config.toml
dataset = "short read English sentences (LibriTTS-R)"
encoder_norm = "groupnorm"
encoder_weight_standardization = false
encoder_stem = "single"
decoder_activation = "swiglu"
decoder_bias = "none"
decoder_prefix_bidirectional = true
Rows from block 6 of the audio encoder, named by matrix and row number. Rows with one number belong to one channel. Each number is 128 + 24 x the weight over its row's rms, rounded and kept within 0 to 255. All counts start at 0. Numbers have three digits each.
# convs1: first pointwise conv (encoder.blocks.6.convs.1.weight, 96x96x1), inputs 0-95
# convs3: second pointwise conv (encoder.blocks.6.convs.3.weight, 96x96x1, transposed), outputs 0-95
convs1.3:150100108153159163130110083155089113155097123121178133086136143121127190128138136126090121126096100127108156107085161150142123152110100153136156113119118129120140152132084159134138143106106159182129143120122127156148125166156125127180151139137145136116156188135138156124156121119155136123
convs1.4:123144122166127088158154115141164106095105112173147101121148147125138104140112173124053103149125119121116110129133133128142129139080094120126120143143088075119168156128163117129132140130157105107125149134161178138159087125089132143111158131097131142141124061122144127122129100140133104123
convs1.5:083121139125142141120184159112138136151115094136111106113128137119127154139116143106175133121158157124119145148091170096148132124124129168159124123153094158130110091126128110124114139089132145101134101147118118194126106168108170158125099146144134109176106112148168161136116181135108126087
convs1.6:141147122165144127136085077094122151113134092133120111142156149125126134129158155134129115100133137115134135117104090125139122144148164133115128141117137157102123074111132103127125092129100134104054080132148114131129129106170149132091134154104200171131121145093117088160106130155104106117
convs1.7:105114109117144107118104087182130144163145115082162133094126149112106129177093121150129142147126148179120111111105163136098132152147104171161173130134101140098116152097119140123141140149136127104111117142156126062145128151128122135115138164113115116152112089118104134079131088123082121124
convs1.8:136127148132107120153117152138133095133100063102099108107149080126150132154153175135116128139119164117113119119144147119118103161161147097142109132143108140141113107104135125145128051089124123120120130172114134140113136152173148155161146137111138120141084138178120148144135157084071124129
convs1.9:085134154145075122164159164124132151119151144153127158106115133180135114159123147123103154114121134106150122146137112113142139086085145116157135130148122156100102130126082111150126109131133116147144104156129125167116147117114148134148176117151109142122134091127151143037114108164082121131
convs1.10:141105098110162159112170129177111097148115141143162132120122157122060143145123138144117161134094130131100145118122152126128151151138114118115095122067144140155166120051141176130104096139149123138153123145118117094145124088124141120121105135096137132113160123121102117091136104083107140132
convs1.11:102130144108113127115130135146144132102116113134129160085123127147105136155145139144187100105173148148115115141153117130109107134111123133124101127151088087103145136096123060171138159078111107107097143137153139137147086121105153148148142108125092132136129182135149114115123104078130122066
convs1.12:143079109120129129171188149132093120141081160161112122169143132118102151123063152158128133122117161136106128172119110143105090152096133149139120152148140150117105111129082121124100130142136109169123138131119133096117132116140156136109117150133155147125142132086192126133130106112151097089
convs1.13:143094116069133173147098137101139134146136114103134105135102114132166101118161129148103152105096176123133171140115108125139128110142149153144145121092078112113125124126106126128111113137090116147091142136137143154119098110121118158086201117180154111150101150123107090139091139136096135135
convs1.14:127152120132166144100135136126122115146131143167123136093127174132097218141115095136160121154098167135120154163111147195144163168139130119147106091134107132107081134130140140113135105147115104097142108125099127106133156113090139113117141148145126082147167161129109144145124104145137137123
convs1.15:158147105131144153158113129172108107102114112076103142149139130129115085107108109134142137135158111110101126149118149119182132110142132103163128126081150127112127162136153139106120154128121170133096172125129148094127175146167142108148120136120145158162118191143141135138067117156123172143
convs1.16:101106115098150100161145086087108104082089126139141140117114133153097146129082099148146116150126145130128126139114144127122131137156097119153151142096154150124136117140210133145105098089167155164118112157120114103104173144138175175130118133118121134113144138133105175135105114112101130144
convs1.17:093151113112115147109139135133129100093156100144204092124130112140119120124124130109144126112115167066121154178157128117113110137104128144152188129145081108108156137086143085123132157143106127126150096103120146100101136112142153137151124109132151131124133097098169144140097138145124143176
convs1.18:106117172131144158158129138156149140142127129129157103108105125129136102152187120176131101137146146170158131140160111113126116179106072120183145134149143135180080114142126128097085151120152148116128107149128149141138145107126131085130124144165130120142148103149174118152154165127113146147
convs1.19:094109107113131145123124092177126120107089079122065127136127089140121137108137138150176102153116126100143140106128109156127155144124140122108118121124116131147149126115140114141122156119166115122097119122115110145149139140122132114131131147108132139133152098186158173085143145077184201137
convs1.20:115133131146089148140095141105151158084157124117077132119086090103131128115182138139102146139130112177110115125102127153163121088144120099119167149147109143135097099099109100113131104097133084150124120151081124116149153148105119111115116149105139133110118084082137109143118146173097137155
convs1.21:115115119120189156173151138138143119129107131112152152168104137132103120083132150164144141129171180115136115098174128154130099132118102125145168127123126136100103125108113112124150097132143125101093117109110117095093129062116172132109148140153120149161113147142125183142091127096155125125
convs1.22:129131098129145142139161102133133130086141087114102098115119144115123136109114105168119107158145089182072131112116141078139135154123114171164127108146139135083085073121180107135119129124101124133166154150111144099135130139130159113139133120136109144116106087084127168138110086134126125113
convs1.23:109153086125160103104130114114113142134089136089169091106095098114105119138120138148132161119134110117112133115129163111113156159109125124167117118096178113120111100132151149102136099140149140132122120154100099165154139106136152160134153173173108112139132112121146075180157101091141160098
convs1.24:112109095129162113147147167126150153106122190098105093117132103162180142127142121122117116164147107147073144143107168121111128153161149106144122103104157131124126131103112127078149085094113099106113095120138171161130126094133118137164150136114119121139137122087089090130116136114164131144
convs1.25:134131167185149113097129105141162129163160096127153146145108152115093128127116129136143097104117166185115121110118109131130133115101123139103126154145143135111106130129096106097128095151140131096125090109166110109066151145114147180119113102123097103143161155096159131119125131139104171083
convs1.26:109156099110108151152129127133133133157102148135117122141099126151168145148106152133123096122146150112123129134115127130128101142118098130090133111132098125106092117122152112151069111101131185148211152159158119121098127143159129130103155129147151194141112113096148095125134109126111086082
convs1.27:146129082107094122130151119124115151099150118128172148143141132105139146133123097089124092106114103148157103128155140120105135143142098110166120130137144115129121151148120119117079125107155144139194103088131173107120112153082154106170092179105109138158124107148133101132112130102101185142
convs1.28:163163149139155134094128119188100120120152130129108144105104149083153097098098136128130120158111172139183100164156102112138160120140137141085095158092120086149148146146101153149113135098095133170131137138147154160097147111129104128156154123161161137145106100145124138103128118136118115108
convs1.29:123133108128156117109096174179117135122141101112126124144112139064118164144087093147110120141102119141103122096134136144144132148119144139150106148153111106124120100153116176119102098130121146120122081151111139111144139133087115143120162140148083140117111124075152124226137120139120131126
convs1.30:067125126125152122127120081123124140132176093183119156090134136159166130130117146099198131148162135074131158128114143152167190136126112129131110130135106096141149106153122093115124161171125130124110104181140129124150142123128150124120139138150120148105153130119137135142105121150112094149
convs1.31:116136149114100135155118120145177106134136118115127127108192134152110181136168123162125133191130100137174084101141087136088075112120130138152138163143126140068106145109094100140138118141106138135149119131143136108139123116079104115126098112140110130110129114135093139117134139132182131105
convs1.32:107151092150123116141112114121149152075150146172139168156082157108111166102096128138138133153130158160171170104109133101142138128141149127150156118104111108123106137142191131119123137119102171120129123165114111131126144198116093144159152112103160106134146111138128107154106147116125096135
convs1.33:143131126083100161120119136118124111150079096136132160145158140064155123142085153112103164151146108133138137133168155142121157126212094122134121131112142171119095122121121100137131104121127146155131149146153124125099131108123136122149124153130144094192134129106079116150129122113092113152
convs1.34:126079093115130103146146088144165173119122125159126149119134104106142131115129124145140164169136173141103153126120136114175139175136131139104113159129115158115143108151143065160123119160195122150103112136142147141130160150143155158157110109099093145170132115122138148124131169110102109132
convs1.35:137151111153140141121152143157157092158161151143118114135166138169096092180091148148093152158128114101102148108123157099078153128100122119117169120077146157115146128113144152092118098156112136141123133109146117128144136067126119133085139132114113138110142150143124132108162130178140148163
convs1.36:077197129126146124119105121121101118132128136128147159126135086062122107113149113150128125100084142150117100139150161140197101150125117141169115141070143130124166119126150154128117141150152091167137130095136104123114138126113126162139107140117084155109107111108119126117159155152110144127
convs1.37:135126166129115115147119073101127101119117152085094163156161103116142113134160127104161122117132162154106148154121127116163135112148146152114112123174121102109139173160118090138146115128157160093174125107162110090166139132109171143110128150136118137135171135146110149125146108110118097070
convs1.38:150116075135118136113141118147136158140154146145138118103140147112147094098123100106110134138111126155096142138121150136149175159129172119155148128118136131114178080129131203139108138154134093155118122127115149177152099150134153151121197115115117155165142124134157122096173122102106133129
convs1.39:114176120118110133124101103121126115136111126098160143151155137112091131149100174144180116154129145162106057131165155091146134175144097139108150104150116144158116116116122130101099130138130162167116173092161110183117125145135143138146106145177123150130089128135140130121109120127148137143
convs1.40:155134143097070127117131140095113145148143167122163132135155114132106131146146138097134085126150161157147154121130092172144114125152132135102181148102105146139141103146159082114119096130111113170091136125117157104119076143138137156138102097117158119142115100071080155115121125138124140098
convs1.41:155121124113101127144140093159091130125105143123120079108147062119114086132101128156153150127156136117122161101129118183136148130086146122139140140136145153077075138139134129128128107149105100117143101156126106115118128120163129176124111133133112091161131137095129100105107154171084161094
convs1.42:142152135093097151153146162157131108110139113147120122128083119092155136151153102111152145119099142149122161107164130138142153137062154142144142099134082111104189137102164148126135178124102135143125135151139122103097150133104113111105114075107151144133181115093129132124131113134130110084
convs1.43:167135127105166148137144100146073103136148205105127111133137145147126103142154105127131133151117130108088147118105102113147125113154135186111119109091098119089104093141133118124150136150119181129089110113157142110164127120125110121127092109127097127150096106132162157131109141119093084154
convs1.44:143116133125132109147139132162126124113106124141109110097070173139129098142140115140164105151112154104178121108119114162109126119099117078102147106087127111129086125110129107121102144151148146170131129118127083144129123161135136120145149145131105088130131125145146133033113103134078163125
convs1.45:130123106117157123126140098124171126139166134123103097142138141126101105129110116087144106156147122148147101148143105149110123136159082201075118125096103132123116144091134098132170140116111147119187146144141129131092128123124108140131106132124089106129151113127098090127057114102155139164
convs1.46:133154126113125140123147097152186138150140130157110095122155145142127101120109128142146108155175165100163127113135154153138099153115167121144127165127127099127125134128167171121155113130142175136106094118100144148110147190111124167097144129141140133122157177093113183127123125094163144112
convs1.47:150084121131113098091137080122094139123140088131134148120128136109128071137128140129151170114163148092164120095122152142137107160116136145133083170105133070145141148114143158098126125132076173153125124155143141118097110121102133161134164141125139092115135092137134131127110085147092138154
convs1.48:067149116136148145144139155111104113126147121180104135106126077149166137145150111135138151085132134156142137113143156125163125107139145121105162091155139104147106219147125140097147104140096099131120137131127098122131103143097099101175121115135160135168137146124134148152126107133126159100
convs1.49:136149164132152129115091124126134116146122122133112127154156140138143131121128103104139114143133113101111157155102132167108167127155109115140127116150129131115101162128102119140098119122061147111166153173142153107143160113130171158108088171076159150118129134064124100098130128118174111079
convs1.50:119147142116167160102097082081094132099143146106150115110127157113112129158100109133134117108084118131133137084144128125128131161134122145132078156130142130163129133090138102120111123110148129156116118131111138053166162145147159070138090111136124126108140120164107093132152101169132150145
convs1.51:148143122128131121068154097147130119133140118128108142115178141114145126136118137126131146153132132106140128119139117140015118161171083124148132140146123179107146118094120118098112119155092140144114126134159136113104094097088130127132116138112126137110168129107132082080104142137093128140
convs1.52:135100153128146108115128135141111131124135135164090137123106132089133147125133153132143134128146124141124109124139124171161122159126109116085095092131118150144137143044149070115095112122125135139147113111130152143055059134105139110163094130110078127147156132132136102149119167145114130111
convs1.53:131142102115136189135121094163106158137133119133099185115117117164102148138151162096106152147169129120100200113088118137115103129171159154127151152150138130112115106122123155144123085118099144144116132147128148095150169138109139155143146141092153129121135077116139150142146150116111098140
convs1.54:149130108111127141146132157163150146097124159102113085084132067140110146119114158133127159132099117124124125085137163099119145104104109135135136170161161157116161164168153077132154107131118114136125092133123152131096133119127063138131105113101153132132156138147092130106163165121102108150
convs1.55:076184097104136128154113112112097120149150125126155118134157115129104121151130123131132147133170122109167156149114124133132125125172102161097157102107108081154155127109186137142139092155140118146154136158116145112114177146125114149098132143157159133086123130121162154171142161162117156153
convs1.56:147122111151110164098145164093129116132150131125147130163109149147129131139099136126118120146146164129103096091132144118142062138120144106109083161117102119161175098163123129120122120102155144156118128158151151139115142151088122170103139160170090148144086153121108126169079098134154123147
convs1.57:124128149135098134119123101137130111120132121160103128115101199131088161101118132115114146122139124164158148091084102161145144104118143135150152116151146069142109148072116144101120104104159112136132165107100150115149117142114125136157092102123092087162091119153168127114096090127131135147
convs1.58:162124139111161129130101131123110143152096114145116117146158123082101123151101126108131119107119127112085065114103144168138124133168107147099112128149087112171107131108117109133118139134130123186138117105118099103097094136109133112177107132134150171130092120098113125126094098102102097189
convs1.59:120131133104109092089116145097153102126114156127144108138141161150071115098103135124167106128129135166142103146139090103123170177085133132133171133142141101126131113129117092089116124100118169099115166137117145135105120144130098092080179127125154110101117122125089118109098121166157111136
convs1.60:132114141101153165123165105188144167146120188126086044163100132135103115116145088125122124103104109148121165108102154157134078124112122098151140127140107129117093145122097122097129143158136113137141116116134143107142152156132093116142139113123138141116151138166114110167132120126163114147
convs1.61:111146111125124167090170101128114105138088111162170072132116142117135151145090148101174130145134158111140129099152102137142110152116147123129088121122174125128148134150116146152120130148151114126102121144141130118150159108138089161097108162151144131102120167095124174091094124106168174148
convs1.62:109111141103114131123143135094157097134114157164128126073148112134132132102131123097122137132148122133141086167141092119121144104137098107121171150129105096120169112148101122163099159177122127121205138144121119113104112103140107151133092117104106154098125089174146129147129147082171123112
convs1.63:121118121135148129130121102080111123129175124127115150190130122111102116166141094146137078110133178118091097131138066151106171122160123143124184112100128144146108149126129121144124124125150106176134117101146139139089130101140141098127123136140098121137152137093081176144161124133113130157
convs1.64:141153128141129145135147077118139145106128087141097116133135129135133100154129157062116090124137102177150187143106158168142082145146125134141140106084144107145119100187114121148170150157144155109143119097114127137116102129084127142109133140120131121124162157141116138105113125113091150167
convs1.65:107162152140155103127178133128091126125127115130125142143102099129129118127128158096136098129188128075117120158136161078169123145129139126135157118089084142142140131159124173158126174155126097168132126151134102145127121151110121118083150140108103144114160159120111105075093150139112102122
convs1.66:147143133106164087136125118100132113128079136092137147097161144098111141137114130172163129146084138106135091151130152111112137142116137123116159122089133123149137138090149108110028165142128138146124124121115102137111153185123136114124129101170130147151136128135106162155109118098102107150
convs1.67:067143076131172148092129161135117133157169100173121149130117086121140136086100127121140121126121110125104119116102142169177126097141100133115147129128141135115126135171062126103147128135145110093140159159148165150134138117106116123093150125121141136143139128103104110113133174095123086112
convs1.68:109167145149109121183064153149192103117092138123125100134152132098163145118089099099132142133132123117107124126106116088111095118171140107114123085152176135138083134137127119126074153157109133132120116153093141107124107146134126118116130167146122145130129123127118080102118116136160116097
convs1.69:070136137107117140110106130132117151125111098118141128110132097127076141091113113127123091179130159134142147122131121103178122115136126110112142160150148138111152107132122155153153119203121149126118133122142128083119090108211154116136118148130126101080130130123157140159124108164121165140
convs1.70:139084171117117140146108138151144147083105135140163165111142139148113123140093137117136145134106130165160164126120128167075125138119148103127160100102089103129079116126165131097158122135121138113128115164100185138121141130147135137130133153181155121144144175155106120117119085087095137120
convs3.3:107134117131114110111136135113128116110113127114136116136116143107124082083108098151070151117126121133145102163114117092170118128120146140156127145104135151097105126147111124152148118083132091086098162113113152185092119125100149136120170179115076085140111147140125121135130100112064130107
convs3.4:140106104134118168113094140097126156112147107110169149165107131119107120153138173143148133144120107133151135108126142165145124130115102120132092096143150052108134137140114126051108133134101115149139114135119104126094119113100130155118130142085129131130140110147079116118101066076107140139
convs3.5:107138114169119105124144114122041117112130145112071107116148157186136142095149135115120162122148150120126131146115101106130107114148092164128134114135141156124148076110105149141129092106158126164115178117130114091157130116137137118123151156160104115101084119112087115110145147128098130115
convs3.6:139109131125125133124147126151114147116148135126116119162119095174145053132150120149086165133150144158125133160097134097087161156153107132118186142104140154160094160158178149128121144111148132142136116114126183136142156128116089119145133133114141095099150134123121148072123097102113141146
convs3.7:144138122132137161145132088152148161154117133173150076110154108148124145147109130114148160153135098122147145139112140138160156087119152167111151127104133145108152180182138126124142148185118131125105165161107153109135135130125126144153147146138097167171103154166111170132132116144124166158
convs3.8:098131114152100113144110098121132110103128080148115139114139152143121153126147092142104117137133098115151139133150118140110137121162180133165126126173130122140125136128127129102231124126124105113124129119117114097151125136157096152125093077110149088144105106155134117107119109100058108151
convs3.9:133124148106115165113137100132145138111117100158140099128112155159152191134120166102125148151158130140122138189110104143145102164108089125149138180121147104129125162175136129122153139186146134072129126150133133109105138126125131130101119146121139116143150181141086133101131141150076140118
convs3.10:097104106104119137161152115188145141104125130143125064154110135140171156126162125133107132149116117085103154076131119160127135103093093133075094110120105157128146133112086121149121174103085100113121143140144142086120131174133151173132120138135137114131152113151134122145106132121137125096
convs3.11:122152112135174111110121119108148090139156138130107142120103124128119112129137134126150130111160108150086137163144143136147142139113134119103097169103125106114146116161145119178088099119121105172078118182099178151177150122099143105158134131088089116127118125156149129103122087135128121069
convs3.12:165092125144146119149114136161091161110100134112124155121126084129138101131108141125143125128135144129126074151151119126088138101103112129128124124083100133111122134137100119149104134132171077135127091130162157158100127183163089104107173122101137105123098110154174114073105118118094147123
convs3.13:125119107131132126137133124109068124092122152104086092093112132102131116096143122148101133131114169120127133106114107113074177155129125097103134153107118077147147176098157146127155135137130145122108099167117117141132108104108148164166069142108133129128131179086098122103141161124111117121
convs3.14:136160132121130135155122152100090165098106128118150159113130091159121200181077096141130131145118126115090128116149105147103129161144107085107140153106077140129164131124088158124146151128152153125146109123116130137131143124114127102125142181093159102120128117127155082137147111098105140107
convs3.15:086126124076130122160127130091145110096133087122132134130146127163137178124151123162096104119144134148146105139102110106172107123147152134123120122102146114084130119128146125202129142143147108157110136110133103130119116152142118187114159130128094139160158094150154119145147088153123192123
convs3.16:157129116181151062164094131126134168161073138132139167166118163138147138135182135153112118132124090152124148120124140117155141086106161147097153152118167120080116144105126111105136129130125082111159094092134177114111113126139105114144125141114118142109145127129138139119146150145124107098
convs3.17:132142171129175147127088130129102101146153103116125121127108120110144134118113114128128093143117115180140167121125130149086145155140166123165084134105140083138118150157127088122191144121109104119125128098113106140138148171136123127115131127079143118098058151124116116160148168096126139158
convs3.18:138120142155124161116129108169144116127189115161134131095142097130119128116143104123131136125133130112138123129131118147121108119109121162167136115204130147111136136136094132182121079118088154136067103124125124176125133154130095072123106153151142112157130107138153151116142078084155122127
convs3.19:127117134089111081146159119123117124126139135102177152148167102109116122084145090140146108128127122135092113098124107141138100099158158102127152121169126148112142133140116148112132151168122144132113128119137113163110118185145173085151131116133139128135096147117128149121117151099099212084
convs3.20:126175132108153142123099133098100120117131163132158078119142117129164109123166138132141130132113114145152167148132144159194080115118171131153135114127115135140079158139137093145137164138132104174126151118101120136139106136133123082102133152088089121154127140152117115097155105124077093155
convs3.21:110129112132198135173133097137149100155159123107113133167111144144147106139109164147131124130054155158143104134108087131131120116146109136124173143125141143157108173142104150123101193118127131184143139150132169113133145129095139130128172105134130126140171107135139152133105100134136132126
convs3.22:150122152115110064127117115145152152124112156116120095121164103149150157098106089112150076149142103154141135121107138151137127123188133112115121146127151166097098109132149126156092090166115121100130144079114119109103136140111091069130112091143157096116102121125145159128142136157121159128
convs3.23:171147150139123117138152151101163153084141127114117168143133109154090144154110146157132132115107128087133125139148118134174150152110120183153137135170125115147148132134103163153150143083104167158102110130102146157139162151124118145141105150124171111144140097168141141092126156190128117138
convs3.24:124091156162153090140143105120112117110126117107101148171157146110144106140080128118089134111098136142115136123104138119134111148154131103128118159111139120102142089161176115106105164148171111119149133109103111149103141080093116102135104140164136137155122116143125095197147120116191114141
convs3.25:123153142105110133107130159135163156146157159148165116114107130132102143129137124138147146072112148146121151133108125159118115158119124119137114143121144119141189117131125157112111137144159139172137168118136084143036127153156099076164118159128129131103132180114148140122119145112165102127
convs3.26:182120132133142117138155150101168124114131153137180100149095134112136086140172140115138176114128126109124161117142109120140131150093123127143150115134175134142128120143120138120154075134157105152079139093148100136117169124143135103135190077167146129168113152141133114107141131128111156095
convs3.27:134075129092146162132144121135126136068112135141114168113106163113139176125094128118175120126132133119136094082117119131089144127165153118140140088144148100113103096172155146120054145133103150108149128129127099117121096123087107122160123136156099116134158114122102112105158135127150134105
convs3.28:150153121128101116126172133147113153152165136138121146141154128121149122099101152127119143125096118112153146129138111105133115135150167098129100114073104131115109168155128141101085102162113116131084129067125137174123116130149106119061111130164086118119099157152108089124103080147133124108
convs3.29:149097127108135122116103139143142131135140092048113123122137112122148155128126120119140120156127148121104130149138132132150079136154108126117057130094154133079151108135106162113162158101076109101125153090122121118114092142136156109161124096123126170158119136151128092126099074135127104151
convs3.30:116106157145151150085177131147110151108162141131086118168164088135131093134082103132086125108109111103134100132127104120126133139158156126161089167106099137123121109153189155147141173125112174127116120122136117145161146104095156143155150146158105103118116128091135137128111131119145160140
convs3.31:149107145143121120129119126158136119102099115120102102130113095120137142112113102118109107126114148164163103119110085077184141157111125103099122138102147144132076121148140126116152103112125137151132084166114118199130133137087122127168129150090098124140109108114119109062148138143178138110
convs3.32:101107138138134154133097141100127114150084146141101077120107121169114154123131103104122112162133151113157166129137159113128157107110147114155170129112154119122137120134122158176095110120111164136101110088146080160114128073117169088156137142145145137116159126105106108147114175108162141100
convs3.33:131170114141141112161139148164150128093105132101105124113137146160100111147111116143152069117114191104169125136146111100131147108132118101143151111106147141102119111132093065135141099160116152096129155151099120084121133101116158146126118157131147095087108117087137131097112086143152133108
convs3.34:134146126104165127087130170148167150109126111137117139077126133174121123135134073126114156168129148151060170113126057129119123101140120159124121137150088092123126144122127166107137143120136115127138125140108121136138132132108125141125128172122136084141163085116142123134175150087124152152
convs3.35:097108138150141156091144129138141139169130118157162086108120107108139097186119148145174135168133105143077146124115109100116075127107099178154135103127122142178109070099124149155105142101134130143123141122120118139135083136141162116124117105128078103134158122093127117118131120143147136147
convs3.36:151103102105117129123156102090142119115101089113113123133111106109108106125123163163129113119170143146111122139122104116121111088142134134114121118113185140158096132127106102090132092165154082117151142161109098134156146101114090198130137141134145183111162121163118112146161092125139156141
convs3.37:140100178129132143187082135113130137099114101152149076075133126084147115126129124114104093135084149136121139161152125134117144165154103151134137133083153097131120097129123154149130087082089130114139124119123097152144107115104145108108104109080148105125101113135134110098132130091110120161
convs3.38:164121168095107161136106158128166117131106147083146144068108148073135111140137109119127122069116128156152099115143137131109119139126091111167132126119104097151143157077140141126096090143110139138144117123126130105168146134105114181161119124104127105184129153116124160111113148122114138145
convs3.39:121152131140137159114114145123137127157112180133097113158097121134137104197135107106139128138120148122137235132135140121109136133164112114130129127127134129156107148135160116134148120124133138110197122156129124117124102113124154103142136154132152126094144137105107091103158088153172160155
convs3.40:120168095144115087130152113116120144149142067119131092149095090133120124100178118110124178123125122183113139064112118156115138152124122107116119133153110118116138125114162156112136102121118172127118144103133116141127141145166093158118131108118116180145114174087155127127149133168127166139
convs3.41:120124105154116167134108138074089179119147140129141144137182156121099144121155134089105152134108149124125134100120170094085162124127150132109091114156106128140116114143123146113084104097126111126124200138151130119097155125112112120089163141152111135156153088133121119091121123124121097163
convs3.42:139163160073115119109127131131115062150082117104135129120150142124112132137101135112137114120107120134133131106108144112128147173107119097109142109148145129157153119151090122097112167086136126124134137064139118139115124088110175179146138165153105131100154163084138136129120107122089154166
convs3.43:123069120101146142153162170143087109107117076119108105119074124117141107126141126144135094117118181113136142099143090126098172116102125142165104100118122150124097094117152145120103130108128122090162111109119084122117116129120073130105130119119113136134170147101102147103106158134108103099
convs3.44:093127135124136164138117095082127151147142125161132108095134144105157159132105092114121127098137133115104128146134125120128123109095105149162166132115132106114108118125180117099081145132121108154155120122122137116132119211083096147141110128139074139126136096138130176166133131150143166180
convs3.45:131111115136165116172091156102090127146142097182114139149102107108113146117137147100138157123158129191146146135102097085128111114129110118147118131118097111112132154158099088098181130153130110070133069126123148147147108107149102137102130141080140135125120145125119127094122114131141133091
convs3.46:120115110154118125118116119096160113109143140113130149158118119082153107146111110117150143125110120089111112127147171129120131131162150120143131074119126088117137159133131151149121174127147115110122122136155095144106118102158083120086122079175150115111089103098094129209126121121147155085
convs3.47:155086123155127133140105128189127117146151149126115118145150129078149107130150125109120106103171118146117154157170128161117111138135174162086122116087135077139119146123137108099114093099165160119100094144122124145103117107142166140171108100092123148144098076124121148146128104137123110145
convs3.48:177097199146124137120138165109132145094151167185074132187119134163176155135103096120132116112120131144155130164134162154149150116095142118135116126124156157126112105123136118145125128150142135144143195148113102070134118138124126129096139113120139139126137125121140120113139107156123147115
convs3.49:127149104164105077153091105119131164117072178116108140120114089110139097101128100125144109116128135171112147125087102151105136095100115113156163152168114155128123121128127168130100130144097122116150129154127118120117120098117174121124140126100153147150086153117149090159135107123188136131
convs3.50:141101160049138121117159196113143144145172123116109157137127111139120148098122117144125144160128132152121099086090115122120117106117152133116170122150132114113133131130155139144102137163155124114122092112108142155115108106132136066137121085152121127187131161158148172126130162144129148129
convs3.51:106119130133123069104181108131116122106148136142149126139125157168120130164155115140118154104154145093112102138110118126107126137139151147127115187108146126158156132197129106129143163108127053108130165128137114133135164129132139107177129120114123133119157090181145145117161140163147123130
convs3.52:126134180144134156124106152107134151080121139102121143107131141081114133113142107126153125154138157103140130151124159105186151127142141116074097151126169104107154108155121167127118138141115113128146130150123101095069158123136118115139111123202156138158136162156152122140140075131104124133
convs3.53:091114132146121154111093113120141166128112166101116104067132094076136134122143120116121124097108132106113135138155070087122116114158137109107121096087110133121165136134109099078156095152134123134134091139167118147067109117137162094145121121136079100101116094138138124139132105133127115122
convs3.54:125099161171131098095152072136133121120152112137079127184101140171162144115144178129153118115136128111130131145117135115132156159088138135157128114139119141166116118114098161120135127096132134122116143135113106175081149140085171150099153134097122138103115135132122102121131090147067135110
convs3.55:120092153113126123146149157129129147120072159108143105139125106131145147110131155146109142140093089082089147140139117140128064133153111136152123077107115115132172120087111123109096167145127109130174129157158177145124098141163124125078141164133126151123142140155122120126143126138121121070
convs3.56:081117088146121149133132143141129140128153135107143136129127115130139122113107122143120130143106133155092121170124114127082124170152141135113159117184110104129167104137133112185088133163174135126122128156114118078125149142124137101138137116147113141131110151135041150085110187128138114151
convs3.57:125104109148144121148131147116136145133122111121129165114103104109142146145133109156127100121107144121140124154091113099141133136133121109123123150160130166171086115061088077132149129127139127120149096121129107149151116149079116160175152140136103174121166130081146121089103151070122083109
convs3.58:134143185141099140134107149165121118141187144112117144111094117180101156159110127124147122136125116135130161160165122111105122127113123109112138124097139105152127139123085178126134095136124162136121108114123086098125099165122129138140150154087086148128164195159120118129137131094108177126
convs3.59:123162142143125115092134154129131169142089123101158145117134150161150103169114093093147127117144131141108137130112080142175118107138104123126128138142147140148160195178094188148112102105154136143134123076132149099141128129130077095126116159154140145115094131128125103139135156115114131094
convs3.60:101133128096110118158115138143132096148131110100077115113086107130153117124132155144116129164111132113158109172106111082111142087174140124121117121125137113137134130089121138141145136126100089094093090101177138118106119103152090103127092168134155141142130132089087163123149137101118072149
convs3.61:157128125105122159114140113127127131161125154117102174125127106112155157145094103126150132142153159127146120127080134136115085147115119117121118124095126129124126125149073096103133149154113153137087125104164135082124090124128097168178190140129137164125142134125143120127126082106116057097
convs3.62:152119101148104141138151133145105150147142044101118130074159078133138149140153110128129114098090137138134148156115137145123122151094142106121139142108149129112121080119149161135121120145179134105178103146120110134128136121167119126115066129097118146112107140126156112121119144067125153159
convs3.63:159066086129075120129152145168137130137112150157153105140149129128120064105103128147117160152157137094162074138129132140129077128106172123135145140143122161102124132149107137108118139150123138145151132111102101116148117134105126126109125115106166090158121118124172122113066094126111128136
convs3.64:159159131123044114162114149146108138143123104143137114111180076117134115103126125113155116140162126089125130140099177144072084131104132100152112133154129112114167124113092097126135134142131119093118141102138105150133112122129142129081110142134131084162107162129120131181125148132134140151
convs3.65:146122125141132090128140098132099123147123101109162121098112153109142108083113058128112126156153121203120127113139066085117148139106158140099141107128188139114095114129136144142152124116113141174139123129139109133127122142106122136144126139149158146119156104132088133081134128102174144154
convs3.66:133155123150126121158139134111121160106123132133188141089146133112108138119131151154106118108123149139130161110128160139105086103121128167094122112117143101108131168136122151135124131149128145110056108113138135108125166119102108126123161151060168164160132088155164114135177150112130149171
convs3.67:127119100122105159143105141149128135113161113154077144122157153121128133115148093126091148131123105123133083159124135090164168125141142096124175114146126110145169089137103087129109166135124100106134134113113086115127159123079122113148152135134126089098138096172129171140103124180133120090
convs3.68:127109134086148111127156101149118149148105144105147112161096149128131060144132170084152139112134081121161105166145133118124153122085178151148131126133169151136132149103108154143105165134120136131148098183082097133105142133163119153127147146164137138134149122145121116152172105148144122118
convs3.69:097137160127093111115135138104100121161137127119122132104154132138134117139142156137139144081118099102145162166102175115096121099129118191109150100119090144100131111124135145119142101169141080059137140128106118100097097118172114110118140132095155137168134172119140132139162113105140124158
convs3.70:132081112090125092174170109107152141165156138151146144139120108133108137136129089124104100116128118120135139135102119114134140087139137149152108109112150121128153123160071066162104146100178080134123147123119139131129094128134128180148107128185108146117080119144116134141117107095154122126